A small image denoising model, trained from scratch.
Data: trained on aerial photos of the United States (SatlasPretrain), 101725 training examples, 21.3 epochs.
Rows from block 4, named by matrix and row number. Each number is 500 + 40 x the weight over its row's rms, rounded and kept within 0 to 999. All counts start at 0. Numbers have three digits each. After the name is the row's rms in percent of the matrix's.
# fc2: squeeze-excite expand (model.mid.0.att.fc2.weight, 384x48), inputs 0-47
fc2.57 090:534494557495436499487450492590488500521505516495540540400415453501549512433472505499510462451491480472452497504441492513503386500464504501482485
fc2.58 055:545493582477500505502492509497508483587513526533485456536510473488527518431397433499422485461518492528557572489518478483442504429537502472500556
fc2.59 110:484507470500485467495491511545509580502500493461546464477463463518438489494484488506501440494511467480517467503486458501482497505651512476369447
fc2.60 123:440494514490444478494537503514494484622489493423575510519521541510523506578455499453534457416493471406500518492544511486530535501473506518483464
fc2.61 065:503515473512598511509483482522492399530500500560494482474564496528545483520434506457568502454478449516475575510570519515415485503494497515444546
fc2.62 104:472502485505560458494537504471493511510520508480388549464440474556430509487430526501421421471509536463483523505537477504539546439570517516479475
fc2.63 106:484490439490512492510482490465494434441495493453579501498402463493453503448469444584490502506497458490489528497488408500571499552434493495503442
fc2.64 077:554508401498466464518441508486510496572502516485454468525482491495581501490460537441550498493480464487483492493648439488484500494508489546474525
fc2.65 155:508499493503522575502492497438492526482528499414407470585505527497448498555515499445585536480505439526560522509550517492508486475545494482538577
fc2.66 087:551512485498548518507425509489490582520474486486470412473470392511515487457534449532562435465503482474485481488426512489478451506539503427496464
fc2.67 098:395493443497505469487454488564505522481472514490470454580513528467514507553480562550490551440502531435480585491474538499479492459457486446542459
fc2.68 110:483507473511516510509541496512512490446493501420497494549515493503528511469482466510454459454496446510467452490681436492528511562447495519496495
fc2.69 112:528489477497495453510543500520513391417532488424531462526485525497582510505468539436416436477505524482529528508534499492506504414551509488493459
fc2.70 087:465511483512424453495539498467490516515508496587533498577529478501456501499450565526480573449508407554533471490494487494518470443554498488590529
fc2.71 094:545516459488476510506510491571497437535396498479510552560471458483499504585525512490484506448509496513465514487616436483428492450502501457474489
fc2.72 131:515491490494389520508529503475495522552491505463528517427546535452521509534535547484508542447498366504559405498546489495522535487517491511509490
fc2.73 174:491500501493493556492507495554501417527507500485523505505530573457437503526486529489542418530493463582551529497527501496467517486525498547520354
fc2.74 126:689495517489528499510475504425502464487496502499481525490412490560527492457471520468517538440497505487544486497489512489502525498461497434491497
fc2.75 084:477505496498434530507495513553514533414443487487486561613506487444547499519501440551486466509488454501525514506391443515467549537489494528528483
fc2.76 071:486518451486537475498410498531481485413529491472464434498424524464514503523479421522495496417515543411485549489518517519509471492512512480459412
fc2.77 104:512512465492443492507488496460508555540500499477511474470504455475475513534442487508544505507502497513440548511486462505522562517578492496355384
fc2.78 094:471505487495519423508502491497512530532517510469604375453514456493465493456443498388539476513512465506529518508533502494546498469542498483544446
fc2.79 074:575517572495486432516460502529481448466480492431465516528478436504494482498420435527450459478507470483569526482561507507470540573458487503567523
fc2.80 104:440508519505555493490456501514506510523476492471548463420526463516484488444441505432571445441499455521421510490427598493527483514453507522515543
fc2.81 093:406508476497458560488469495519508537487497502437516451482506396518585497439498471501528522561497506475489504488466553503399460519520499529438541
fc2.82 084:431506508511577506515415499519504493546534485556428517456510539538469496529469488482503489470492503508461459512471508494458344466559500534505524
fc2.83 106:481504464489505536494435490490508497469526509426444589474497574534421504516545547456404448503503480526489462492469455494521505471530501435580520
fc2.84 074:551511446482496485506489506460489508573460494456479482557463476506449506553435502601500536453492404559412525489464532511458465511516497546505533
fc2.85 123:578509542491559494503508506433495458496528500555512530531410546584524498467390534530513538489488501454489509496507518505467479585474504438460482
fc2.86 113:521496464496448530503545489522506433457525495513487471496525439527456492443489471528534612458511427435463587502455466503550516552474491543553481
fc2.87 096:424489455494514506492517504486495491429577514485493486568464416425461500510497506486524464514495474559479489509596561499503492460411500560529453
fc2.88 073:530506447510501458486475485504505452492484515476527514553467444503394503524434492423491517489488428450506491502460520511587508555461496614483478
fc2.89 114:519510486491525495491462510429505505609468503482499493564528478492562496548491573465488469439496459522467594498569419502458528490545511441484518
fc2.90 069:429487517483473474521506519478499465575566490473480456560520483518437516492515469578527535405497377494512453490520467486501509520538484570520486
fc2.91 118:423493554509437556506450503489498569504480492427495459524447490518524496501485493511547536475496392595488462495466546514552525487565495455469479
fc2.92 127:512487464503430482502495491436504438489493504489445548505538467448475491564586507478508535429491397467494448491533591493508471497524504571513532
fc2.93 073:508496457490475445486443505499507422540512487459475511471477471516573498547423505444448492496494574519474385491526528500479434558544507516538548
fc2.94 066:437502461505444506520494490500480525505481507501529419591540469476561522515519506486490527528508448453528398517514500506554493549469503479382446
fc2.95 092:509503482501512540502493486513495401465505508497545508501521444479482487509461511518502455476502418419459510500437443489617480551466488583566508
fc2.96 129:562501422510510563507487491575501483440480507522482429537555490485528498602550497475536467525500415475526426505487498511522450458515490525452544
fc2.97 126:403494495509516484505527490467489487499560509542485472470524534487467500515466479439449504557498530445471525507553458493472500474516504582347474
fc2.98 073:447496515515482499497497516513512517504532488556424509494467612541485492437441490442496480500507436560514475489491394487424528485524491569549480
fc2.99 098:526511525495529474486451486464513629558555488477476539437522472572476516488456519517525448448487441446495518502529441522459539508564485546550494
fc2.100 073:467503396514501542483468511548514468418511516463512518493545439445465488514467476543474552480480442425544473507412467522531511566519495560516489
fc2.101 126:539494455506535495512576502448493572418509508493408584428457491500430502499408541506541468519492517508507497504528450502520528528496506441473516
fc2.102 133:461492443497549568504491504568499530538493495409550508536549469530460500485473498502560541560509430500450425494505562509488512458531503543529583
fc2.103 091:453512459508457495506525494520512564518530487459474496498488497547524485499480537483515453502496478467510491485498650487432511462505510627502582
fc2.104 067:487527460505434479518516491493520549445492497406485452481508426496469484360512480445524486481495550490526478483453453493552564475539495472536482
fc2.105 124:508504483489480510494587504464500436471562493441426542524525489562505506531502631503435422477505465523508469493506498498526523424506509482504551
fc2.106 115:490509465490502454502566488525509492447467508404522542517511416509503495528505528437489467536499469449551549489478446505408512512606511455522454
fc2.107 108:407500560490491543493499502530488529493515510477572447427458514485502513509538575464534536529506389459467453493497463506451521477561498571534496
fc2.108 056:486509497512571504475469518556507479541530500508488467460493483519588499540469485570589499494482470554476562495386445486405522494482520525472509
fc2.109 103:477490442503435558506526509539504539504561497478444515491530474513540495471499477488518502500509456518455472499667528507401526479519507482455526
fc2.110 061:470510471505429515492512496459522543542539513474447437509489497521444480574485540448489446464482529490533448510500514520527541418554483438432403
fc2.111 100:518510534510505540507483506586490538516436512491553490492549389555518517530427507476496510478486435553562508496544492514423494488447497417465512
fc2.112 105:517490465503584460497461499511501519608496512492460470508483456507511510510489509430515459432504486539465536511597426491469494476551506415466563
fc2.113 073:442508477513369518491548485447519551473545513500425449499513513537530500421499491456546438501486477492484547489474565514452519493481513527480578
fc2.114 078:415500512500565496503471496532489528515572514509458442412458414547496499498447566497562395471489541476524513509463494481524463470525497527515516
fc2.115 140:485494494508493550498531504555497460536500493412483500509490473464449503549427542594561572545501424479498499498519598502500525474560505498558487
fc2.116 116:560503537500441543488499503446491500563484500561413506535468575460501496514459489487525551513504506430487475504388501502425490471523506415514497
fc2.117 094:498497508498422524497439495460507491553485494518461516533504514487512491587426502547456538585503461480491583516396447486443532486560486503509478
fc2.118 139:516499484492492529500451497511494525529533501480454507531596440513355492546495534468521531592502472504557507490529527492505514565420513503514465
fc2.119 077:553517562506554469514427507554495448513462518571470504495507435558469516447436516424495433434515483494495528491496587506525452468509490501484552
fc2.120 081:480502470482451504510477490553509589553513510470487485466538467504508516455410534537591509460512474419505504515429588503450533576485501505495513
fc2.121 077:491517483515363439485528488487486451492488495466418538598501529413498488501488495514482503478510493527482553505563434482498541461495514555505462
fc2.122 090:486507516485607524498523487445496481472532514428517565481508417502447496516497464512453469545497516507510572514473447505379522509534488534439478
fc2.123 082:554490557499456412498471514534495488455455492408573514512487567513448506514394485461491448500475484553522547515518535493472508443482501448474529
fc2.124 141:468505503499467479496526508540491503508527504436541572666536462452546498544487507517519452495497463519476510500538466505423442510525493525516433
fc2.125 068:516488560492582515504455501411489492594521511437466479501456463502498485557477514543476420545488469456490449503553477491440542548503499565469487
fc2.126 102:519513433513518513487533512439491589524478508494514502501469474434492489367472527470515521530508523449492448503463493494432434470583502486512564
fc2.127 147:574495457507518520509478495548505484426506497420465465503472577489432506572424479528510469437500557483532530499489460504434490531570497471523557
fc2.128 099:440518482503472526493491505627513454463498501441437455518544521504510497544503511540512436553485453524466500512472507505505486490479507490355469
fc2.129 082:490498523503508463487553495379483559558500500512508527502517433536544493469448554449409545485504578494493395498520486497500543472498498525477504
fc2.130 107:588501474490467466511464503486488450554474509473523468502416451561532510488458524525510514590488471443458541508527480489474479591465498536590533
fc2.131 102:509498402491445504495543497483505501494541495428531536520445427445565489457513453505395474511493446497560460502486480502471519562508504548436513
fc2.132 080:535503535510415470510541495478483539536544490522497479471482536504548518439451537357512404475510485458492542514466531484503435491516513545464494
fc2.133 121:499494594508401534507507499459500492504491510575441533490508508477438511552392475439510420481493509508454543495529456503549519543533499505463481
fc2.134 105:487512498493365539500509512426501514443497486467499456528511557468533510428504517496540432565507503438483435498554477508450490521473512554485446
fc2.135 168:513501519506496560499498492546508538521517494415470513541505464526528500541520426534543445499501510456472478495454441503524540493472502442339483
fc2.136 086:517509486493470560504524499441496408429511507485480493441516429546443504512465501511486525431513421450571501507461537506580439504527513541509451
fc2.137 105:493497528503484536502446505419488456562496490456542515500534565471508501461462542529400486541500483541497475512545478488462531484354510489541486
fc2.138 099:609513466487481594515521487466490412404578496508490526488560516512537511475515496483524515514510463455472531502523447496499479421438492495493533
fc2.139 122:447506425493491534494468492497493464505526494514571508347516447531548496528490501528501498544488475525505571492487488496463589468560494441511534
fc2.140 073:498495417514500487520427518541506404468549491539532529495517447562563506554510483483446512466511518441502581484537484522422490469469480478469563
fc2.141 087:453515429515520427506515504490507493449537491531590543489457460489484511404453515473404472472507467441554510488453500505541424482496518525479535
fc2.142 120:434494452509562497511468506480491508454533512523504370558453479564532494566550450510539446460491507462460516490507527500498490436448502425503480
fc2.143 073:423500473515405572504543514507489508540526482541486440428516527504460494512467447454437510459506471500429460513462598494490507515421495493490508
fc2.144 138:470509490490509562499511501484506579549486506487523596547494451544462498484468569506481450408507522500508374499463515497470483439510499523557484
fc2.145 129:491508520501519506493517499461509489489540493452379488514511497492432494538442389457493433498493563459514569497488451501498529585522495455540469
fc2.146 094:480507521509404454511520505484488521515485506452588486428522453442493494469511591457539453486485384469441528496534522492501537498526495538463523
fc2.147 089:525513471496592428509492515507508485630466506530419508501487451555493489461474498451472442487504487524496579484436497508460446461518481478459488
fc2.148 058:443498481476455536482486523461490432448500510490553450540541466506578481545480519498361470512518429532537471511517467522463506478499518518431540
fc2.149 086:452493506504509525502486506467500481568581491382476510521526473557509504498416547500466508494491562466450485498506497494507520489436501538543620
fc2.150 089:427512402490426467493464513436506503471553499488497554475498451549488509474472566441510486527503577538440448488465437499490502453503494523539558
fc2.151 117:565507513505396546501491493424502529531489510525489476508455576389497500468487528516515513599503505435517463502448511490438500455500510502490450
fc2.152 107:406486438493527499500421495512494502530531492443525454496530579556467502456483533525471564526501504497494508502481495512477481440559495485370456
fc2.153 080:530487452508485503485607495528492533479496498481475474472547473499449507528491456456494477398492420468487486493525453507464553590554517462588492
fc2.154 081:424515503490514494503503484449500528434505505475447467500510430551512516506444483424494499542501502524503502487531517479495475473381503478642489
fc2.155 130:487496484503488467496477499541495443422475498503473428485459437489445506449573447516518463531510492471478496503470534489532518479595489453509369
fc2.156 075:507510478497564501490450519531499460540480515470368440507501508585442483417511498514499495440500498494488528506523411503499509488480493403475480
fc2.157 065:541523495489499480494468503543517493629493481465433478492462464458531522544449479479458504521486488475513624485502466485444491451578509447486468
fc2.158 092:523504433499501512499492505530493581525453493540527386552450488487536507460520415548477482462511453458517461500394496515452492497483484477499434
fc2.159 084:592521415505462418508523510427508539503534485507431583480524468519476504527439445459542492498482455548488461486549479487535557484496485466462523
fc2.160 081:530512515507476462490480484527486533542544490494496466491522432501468493491467519404496418467485536428466463492389611485486461546474506494491542
fc2.161 075:498516481486457488501465482472483552551444486424521457556533362519601488447500507550481524483489491501497545481457505499439484522454495511450516
fc2.162 086:514489497489363551507536507453499511461547486437515514530492560523564506471467489525424434490508516475490454483490503507444542560423511503448498
fc2.163 078:484481504486504517504533502509516499510465501468548483506394450500563485436438518479602571431496491474483443502475438520527439469542480534567510
fc2.164 120:598495492487607489510437505479509465495477490514519500496443486516577506435486532434530483458500469505502528508568460512528429484485509396508485
fc2.165 092:491493414498437542493477491388511457530483489513501466497486507447504515542500553456537454514495493454508507500495446487615539524459491570517434
fc2.166 109:503502477495510528513534511492496419400524502493552514533503493439424508511464506509530546483493431437507461491515402497603447536458509519529519
fc2.167 092:486511508507436498514506516557501433446480492512418532506530404618468482495455472507529581539495494561464482502444535495468514503546497471529525
fc2.168 096:510511498494507473498495497546495457588509492516460488500526426471564487520481498482514548460507456513489593491580394513439494495556494422447526
fc2.169 102:528519539494472491492408489563508530461516487484588494570588499491472509490529459496532478445511395551477473507460571504468462528444507510511522
fc2.170 084:455500504517460534505420491556502497491495510481466522551559494486481509503479468527602549400513450500618534486483507491491530556439488490475535
fc2.171 121:454480476498378535499508510468497498513491489498543481552467535462523500542486552551416547522492464501555523510369443508476542500505508480533479
fc2.172 099:491513407502518525500414511477507541437469494422551485580511490497504503633510515442534504555508489521514500508512512516457529472446512541488464
fc2.173 083:544506433501439529513494485455496530502376487476517496522493508574500497583466536545499543547515408510525574503554501495423507509504497501516508
fc2.174 128:548498531497468474491509504528491382435504507504464451479572458467582507483517513462478514543508499513547548506553535501465452443481495502412426
fc2.175 071:418494425494430528507507495507516497486518504498419496374499445565546508495483528488507554518515518407463533486497441492550527480465494486501467