A small image denoising model, trained from scratch: norm groupnorm, 21.3 epochs.
Rows from block 3, named by matrix and row number. Each number is 500 + 40 x the weight over its row's rms, rounded and kept within 0 to 999. All counts start at 0. Numbers have three digits each. After the name is the row's rms in percent of the matrix's.
# conv: 3x3 conv (model.enc.1.1.conv.weight, 192x192x3x3), inputs 185-189, a 3x3 kernel for each
conv.30 093:495525591551519518530507506463487482519487471504463490519528493510544546467466413502523483501477454522520510511472473509459498486462494
conv.31 076:386512369439399389469476417544483514469507522514511462509453572508529501477541560517494431523493488487485543509425479532543507498457493
conv.32 085:469471418499419407501335387516497456513542571558564540556483492475563537463462457455482516468501490503455437459485454502496485470479492
conv.33 120:485433464462446443386417452484620435497515499557515515525487520499523483515499541428518635497537484511462562476456533505506519483538532
conv.34 072:467481539471419516388419479529538517575550518522513530453513491494517435401553446458459460449511489500491512554512452454465471521512520
conv.35 116:558444504533469460515495578455519496489481504496491503530511515503493426542584458498482465521524530502479529510488470460485489521593534
conv.36 104:420451494450387465531419499450455503490489490517484478518549497484532520493505539506547487499534522470569497479524457517482522472495448
conv.37 101:470479428471352470489476490502471529563567541481539542494483531424487454574605495530533540482489534488468456538462495475546504534545496
conv.38 110:569364491578301489571326484474539527485510476485540481460527545480527517495493558493505477509462497549508499473501534500438505529480468
conv.39 110:486589521472482460492517541457524460485471517502498525470568463616518446567513497443455503463518530511540515517430480493435490482468483
conv.40 085:459523514440530565488501510574469467441454484451469540530497470455447478449535478444497467501497452471460498438502475481496476444526496
conv.41 120:449549455578401454412410495497486526497527493503520489524531517482520482503536518536542508516526517509503492481540502484515456486503508
conv.42 092:467599501449553514448604572532518506528533526493522502494544527466519539579564478475469495567520489461481507497553522548541470489499448
conv.43 126:547495499528509524475485498439508533516573501512492416515480483531510434494502474517524501473546457518496527540502511508495513500524514
conv.44 112:493508473515495512478488488474474518529494500458551508517529415574535591465480512486489486439452455545523538486500491486547546499529528
conv.45 101:504544503521501507581565505487498522496507475488555498550436493541504498461546435534495474510519484499552503483537518516483526545535476
conv.46 102:469541574461471529461542532464487542457491515460529460497549498513493428488472515474500444492467489502508485571485514578583523568585564
conv.47 092:500468476469449537461502517502522505576527537465458529519531489510444471605495427536450489532491502482521493530523497506559506518554514
conv.48 081:524503574485528490506461529482506494529521446481520506586517447474486533548470530488537464561529561563566493546531497533510541505505496
conv.49 097:497558532510535518486530496530518465560493498450547540491479477447442384465538453505500522557522486476546496494518478514530588496428451
conv.50 109:549467524435416494488460457426435585591548453466536452522486507497459426481502428516532473615531527578563564531505483469452460525483511
conv.51 095:527464468449502494500473528473477476446439563473482480489466478540483417451520491471527517538524483529497493525503549516556567530587550
conv.52 127:498528514481512505517494506512505487471443485521494487449489508503493522495627508485477491502489497462475487477500515451539519508469524
conv.53 091:414460475423483417434499470504500540450438450493483466456521483517544527494551497516504461492450509502481526501520504526500521540483517
conv.54 115:545524527506521495507512465468466518495549507538501507486533500515483564520493500475480479456387451525523496542503523481486535506490506
conv.55 090:526431436512518375535450501523529494514438529444437485515496512512498454495501520474514491463502543542604556564618552554655714488566576
conv.56 073:521434501493446499547481545481523463452498520478488509477570501493453451466538445559450519518509472476563483545536487520519577495470537
conv.57 109:436487554463470499591514449470503480528485524520497514521505479486509444457354346521490546468510517530495494541534476574525500518518535
conv.58 101:540553457503575474466419555503407472481452492500505483491480524502547489482529540486443490516488514531507496522586512496552532464503498
conv.59 097:514406489540523420483541489473466475521537470461532491489535554437337459479570563499503479563530553493477483538483496516499574492549551
conv.60 118:522480457524394390545474442471485500517512473495493479490510483473484426363460501524512487464483486496490495537532484529494442511505505
conv.61 108:465517488493531526490491582487508536519476452468484519509456508564536561564646616484434492487538515474487541452460466472478536487536487
conv.62 100:521517481498442530477483498479529477501463517542403531520487490498515471545548500489515487515460458513483486472532480506503481563460481
conv.63 088:461491452444503465497540524493519474439479456483469461471505532551484479639506482485524516468502528524507493498469547486466487479482505
conv.64 100:511551451482549457489476484509512454477472486494457500478512553560483509497504520503503565490557541459531534537597550529588522547542491
conv.65 081:519507485475457460450505409527459423498452469488511535472525539439427445485525517416525513525510466530524502579543501605592583572604578
conv.66 102:494468513499458427562522519495501498499472492496504519521510475533492527481480520482472514498466512516496484521503464482551535517562513
conv.67 115:443519475521572368560552514496543526539463487498513484481504483567431453533515451487524508508554482490521549468524482518481529493512488
conv.68 077:525440490411473448475518539487507521558462483408440514550440454542565490538566524471522464541474516489504452486534478530523525507513525
conv.69 092:533465468529515522468536537536489545567519526523497525524498466412458284480435402536566555492540478481490486564534526618495520464481512
conv.70 085:486478498513522574491523536547486514509525494478516513483517502440482483518469445538542508534541567500490500504522491539523504511519465
conv.71 093:539371547568357582556408573397518423638574620514537459463484547378493445456494482460479515547506474509493498558542489512585555516555507
conv.72 106:510404528509413510506515510521531517492480482468486501535530526521561516519481543507517490495456514490515539552561506546546557509517585
conv.73 111:512529465517460495524508525519501507502477461530494513517514459587496491534523508511481526525452477481479479519487535473468501508478453
conv.74 096:487547504508521507493559523469505505540473484529484533557547541630565613512513585516497508479500499494484443506506457566611501530552506
conv.75 106:543474537548401500574487537473510459455460474507468506482476469533583564510558561495527499539489524516510535558536453529484515528524455
conv.76 097:505497461483457486522483540527503456497549470547521538504499487586493441408470522491493527551520479447512522505482481474533489566604577
conv.77 087:543496493477540462475634430484484475474460485483499473555500483512508469534532529523483461482503496521534471499528488515517515527528496
conv.78 121:468453537490450470502525492502522473528529510495498525570540486532513457532534511518539498509518518505473479477483469524546515572548530
conv.79 095:494549453486588428499566456531518510519508436479451502493517494439464522466518459484452476477472491492502515419484598498523531522526540
conv.80 108:462506443475503506472519510470501502451457437508464492519504492499467469466525525491467469478508491505522513520521530475442489552471464
conv.81 089:511473508484514439520479471531512478506484554539504533428464511645535524507536542473448467532497483536563472518494508535557525519520488
conv.82 104:490470565492442522498528518489457493533460525501506472523541523433441389492531571539502484507479457450527518504484490500456510477534509
conv.83 084:501490528436522476503487504499550491511556522482474494488515484482496529450394432429482516561521520558539481453501500480569488492513499
conv.84 097:490465519500512550504492547449511450559537502456480523523497470533402486480452521537493488575492513488474486517510472478575512462483511
conv.85 113:484461518529397527555496502489478484474470461465488485534506499519532503516516502511506515519505541492513491519520506512484557506446469
conv.86 086:440479454484512446473493500456451468455475454408470493466533551441454556480452457482468498467479498447471479494460488522526522428502482
conv.87 115:510459512546360565501513441494469545507521500482460496502541466529550447557479503528528509473503468516489514477538503520449514437509512
conv.88 085:445590491512589507582513463552569492540573475512552454532506553559527524547479521509513502492544527514569510500525531477519505494468411
conv.89 082:521385473530435498475600475504558532528493556462466505492507542495504513486496523535534421466552552603506594459568545483560530488570566
conv.90 113:442526479528507491532474505464472486476552511495495490504500476582485458528514468540499535513498511465526520553482562518493472465516516
conv.91 082:462420388438453474543412502511468511412497471452489520475521523535474438496514469524507516461475538496505406484503518561529535470578508
conv.92 096:551398487471414553506418523534550531489591533497533497501504484466499482507442487502493528488555495499529535488517482594437503544516487
conv.93 078:481500383451500445465565414479510470518517472536482482442524543494466427599519527482448510469467502471462489554507546409494483464508465
conv.94 109:520428474458528430515478494435496521486547458478462499497485411511483520457429440487555542513500498548482488506538527520506493505496477
conv.95 100:422620471456597439470579460493456492488473501532457495502588529507501511514491521481510507519537504487500500529477539532572528514556549
conv.96 093:469461529467435536479487473501521479467525479504485546481474503563451478524455461501493515451540527488429506530524504528534524526532544
conv.97 114:518598498538494530477419498488485484492531471503517490521535468471288460288223425518527521492456429493474485499489466496488469508524494
conv.98 101:489488530529500539529503553490506444466488474517498495539508515691682636537490421532514490491539509495487521488479540480505573534496522
conv.99 107:434507420436477519442428464509488468515530460515497488553498448550548479488480544547563542472482506498561480523497510472485487477494532
conv.100 123:500538468513582495486531466466488476492545529480490512385388509266287458476447487523527499507550512503483497493510492486497487507452496
conv.101 113:519474515448302494527491462506546545454500557506513516553519496539582426599456479471510506509483533461482489506501545468506471495542493
conv.102 082:478704478503655451470535562515465448482520565530510465483497554578494468514487441525569464537506541499567525513492554506526529513550554
conv.103 115:494412464453348518439430492508493443522519467489506508486482463516561531496455494464603476528500516499569495541504503500498521474550501
conv.104 127:494555517470441540565447511514509554492477483508494503523456467567575502492513459503449421491501524463538516465481484492505476528555484
conv.105 110:499503510500494466488563449527488491507483479541559493518536490573463453519364484474525512497534540483493495493500513483512483543551494
conv.106 082:459500487471497534438522421558486522564524519545586507504494510530433521466501479512537480506508512453557548516543488531508511499536519
conv.107 085:469527515471479499501485546498470495452482501502479525547492509531469514433471468480509509528501459502488552517467510522517546493610484
conv.108 097:470491485437452512462463514516529544503591542522516524522501486582490473568491515496495529486474478523521564534468521537519568464477507
conv.109 106:452480477485415530507456514516490499521456531524538462492474526524575569485471480500512523516505475508524477518473542530465501505562482
conv.110 124:451604461372501471407570444519484478454473538455497474525543498510601479468569515488524469516494492504524496475515502470521424506541479
conv.111 078:523395524454392479468409436479462492465495492511521534488477532522506569465502598539482524551541471482506472527425426501526487492475542
conv.112 092:482453545513450581472528579498436492500513480519517478493492519513544558468515477478530454554514506493462447458453468512460438509517518
conv.113 111:494525529529470456518497483500546510592567591458443498520517475501514443511434438504498483514509501496533520471504511497469511493503461
conv.114 076:473573439456469502519436462530520518457547531466505474471546480396439405529526503493500527505554515512534519499469469539489443521509514
conv.115 089:539580508499479454526556513518490524455461515464539500478472534434502526540551491491484491521522502491489502507425550507492468509513496
conv.116 097:473472453506553504500477516505531504455526502479538501558512529449530537451536515483464491502517532491511516423556553507523487507557482
conv.117 090:440543488530484508452576523492457498466517488420418482518486492442338316498410373434516495485488515476463519505518532567516514485507557
conv.118 082:476493423505453490483438532504512493451524531510492444544450475465439523520519468551504504461491564504476533487472518452490519499518527
conv.119 090:512479456472557492506536495481452495493486479463516479550467494516480477544560452530506487530565499517535501499525482458504435446488474
conv.120 075:505545442531565513578512477525490545572589489500570438468527500555548510500522480474460513479534527526536492513513496508510452533498453
conv.121 110:502507494395366492495549454533473510522487549452502491478427490481521514476522546482479488516472511429489481477507528523485520509519472
conv.122 098:497409484471466492511572452509535488470536437478542507477477504477472507520513495493421487514517509575640607508552509538532508480482528
conv.123 082:424540449441452375482474458530476564555534553550546486503519516485533513536591473443515493494531470536552469503534475481445526513447528
conv.124 092:475412446444493497508518516478503466440509495503518509496436485465461479484517514488519539554522515519508527519559533508486523532520518
conv.125 098:502516560536464533543491531512493428450531536526532490470516507523480460471450507542467522544507516509450459481514513493450515504472450
conv.126 125:565531508483519523485470495466463491488444488489504523462467540449433514521472475504539490519481472529528491478457495536529474501552527
conv.127 088:538530457478547550512572476490523496507478576496530510481486492537501509505503476476503505500458465462456456437477474492490470509550501
conv.128 089:462403464438464526527404448522540520463513454476475455520468489506477513534506526505490467490517454546510513482592528533554505488550449
conv.129 111:444502557518486498516437500492557544512531530517518490509504491508521451499476494550501484451528513468485494516516508526433479547560547
conv.130 102:535512542525423542483504518516496489445561497440480518522469467478459477489496507487509483504522536520522497560455477528595534482449465
conv.131 094:398548482436519431473575417536404546519454501482490560504527493509531552521512502529545501555528497509557500517509528495550495555520515
conv.132 101:452541483505532471461580451543513503483446542517506471488519489467478453497540441482511467464509497499424515489580566534550518467567489
conv.133 080:492551489514504499455515474508440533473508511511536424553525537553487461492459482486502436503490483459485492506523460520524471475549502
conv.134 107:505503524539589470439461453501542523527476480502481461485469562508534536491501521491487535499526514514466442491503447475543511462531489
conv.135 102:479523493457570381522550496498450493496535489504508460520485532521430411468489441543462492490516507464569484503525466499467489501510488
conv.136 103:493455524478617553544559469476514496506481521499510515439428549504578630638579506523503471520504551516518511514542535506497490534503504
conv.137 096:481414510510484527539398540506535509569536491538541566538511441507547547456419515519566561564604532469490454449528495431509484487461488
conv.138 102:447529515455468498491511534470497418457487488466512542534561543471529534485452532497534497475549520500539543461551493478532492483469485
conv.139 104:532455498549414430533480530482540495524546439477460504492541508505487517533516459557510434514527542470520480459511523519487521537510546
conv.140 113:523457521434420537425434569508515470519455440489456462496497489490585542452510552487449492533486483513484518469480446480537434522533478
conv.141 095:508552422478577419528550446493498465514496500500457470515488528520523493512525503489503502521506544493499484495489456475566520508511483
conv.142 118:487423454477441433531495469471504525490462516463491475540510515494454512564451486511511462500561540520515524505510530542598496508528513
conv.143 097:545469497553497452521462521558458544480533564504553533540538495482388486398498476523515516514490561456502502541547516516540533520548539
conv.144 102:459491451482467466505481513539544510502528502536510496536529505517518513520513486496492448496492486466499517516551530520575553479471460
conv.145 097:558490552618308454612351565518538513458494447500557540477494484435542483558516519510504494562539541475500531472546504535514514507521512
conv.146 095:437549473457503453514511475534535440537509521502493445502461482564448489611542538509540450502533493452526512500504519485549513489434496
conv.147 102:504508485517483471547532464500521488518509462508507482526493495503533540441586532479530496512509522542535509501463511513541488522554492
conv.148 110:475528529439530480532465518514465522504504542477476472503506536491526443438479451506458497470512506521524473488510539501495524452504494
conv.149 078:519474461532451534535410549522525498503579557501573498495502537537479597533496518491496491482528502509523483478503510454454486489457517
conv.150 081:482489479497479483530520462566516461500546484510523473547536430496503478543532492518480505474487503526544539490475479516541517498538526
conv.151 080:455559463556476508663479521532553473536585492469556508500532527540548482496482521490536537505540516546549564474518503464430481500469495
conv.152 102:483466497496491538483479493514485488519496456505457501485519509557473383504484491533516483438495466472455584508489538550546525479474490
conv.153 085:491575431545502430458549430487559541423528516524483490533492517471469420435497439488482500471514466456534509456491522504514510491525543
conv.154 082:502465552498459464449496463484501452509524553550516462509510496469558542521578472487543539539562583457455495433427466472453419485445434
conv.155 101:515536459550484464440440457520520503503547524492494509455538510455471531545569473479485488473510496470517524487529533523533524515459469