A small image denoising model, trained from scratch: 32-pixel images, 16900 steps.
Rows from block 6 of a small image denoising model, named by matrix and row number. Each number is 128 + 24 x the weight over its row's rms, rounded and kept within 0 to 255. All counts start at 0. Numbers have three digits each.
After each channel's rows are labels from the 100 images, of 14976, where the channel reaches its highest value: "responds to" is what is common among them. Only what is clearly more common there than usual is listed. The data: aerial photos of the United States (SatlasPretrain). In brackets: how many of the 100.
# conv: 3x3 conv (model.decb.0.0.conv.weight, 192x384x3x3, each kernel summed), inputs 0-127

conv.1:124153127121126146120114137114120110137129123167142126162166185111129134103129111123151125162112130125125134104104103132136150097165109165111130151117133121156135144093112123167125099173129098150117168058141153109106138131108103157144119161138119128128149132114114105128133112130135070134141139104130111128110125093141124137100085121117116129159143145111137152099098122121143149127123
responds to: crop field (31)

conv.138:143139122156101141114149151114165110117112121172128113147135155114112129136143131116143176144137148112175130132105104139136183111165129139102109147124136118092154123129127117152124128143126124176100149074116129118139127108122131154159125153145144098124142147132102085142138158119122087148120149119146119162138130097160128140145100149133096126168131117138152184125119142159127109118103
responds to: crop field (30)

conv.93:132137132124129103148149152125142159113102150133109118131126152093148119109130096103119135116099138138121103123075141130130147127154118107134156112117188136127171152149140124134167113129121142104126118135124128134104119164132139120108122167136140173115151110148126112143104125138121111131123117139105150151122143077156144137153125099100112111117124119146140111147163138124113132132136
responds to: crop field (33)

conv.39:119151126136082109130148118161106133138131126135110114119108128179099140159120109110113155170105169141157158125129123132104151169105145093121102139119130116141109177161147116146151149127099146152138107147126110149114148126146107155179082126184120117094144116135117141157188107158128158119142118128106125108129123159122114113098128149149121113118128150146172161113140111130116156150102
responds to: building (68)

conv.87:132151166109148096095093120112147159119146128145128179153150137157102120136109132116159146143135144119152131153151120102137109144116125107104107111157121097162117097117136114134098137151112167122132125114102113066106143106107131098092130135143109137160120122112128149094159122167104170099106109138125119143152146100152092077118135121120146118131132132172163135136143141096127124121151
responds to: crop field (30)

conv.6:081123132140104110107122117109143091159117160133138120143122123124152091152122137098111119132111132139145101138160130123141121128119127105156120121123107115121110145123147124121118146152150138128092142156145130124118128140127132091145104131151098127103137108140122121106130103096143135117170114148111133129118122108119110111114136120132128112128135116109151134133128110154112155124093
responds to: building (97)

conv.146:136164122121147165101162128140155145116104089080141106105160143112177136131123161125149103158148136127174134132093126132127151081126112066103159109101135084119152125099135113139127073121128168114092119137142096165198153128093149125166156115153153140141128112069143112125142150123119140092115118080135166151162137096154115129119138132129150172146132152151178136114127145129117110123108
responds to: crop field (25)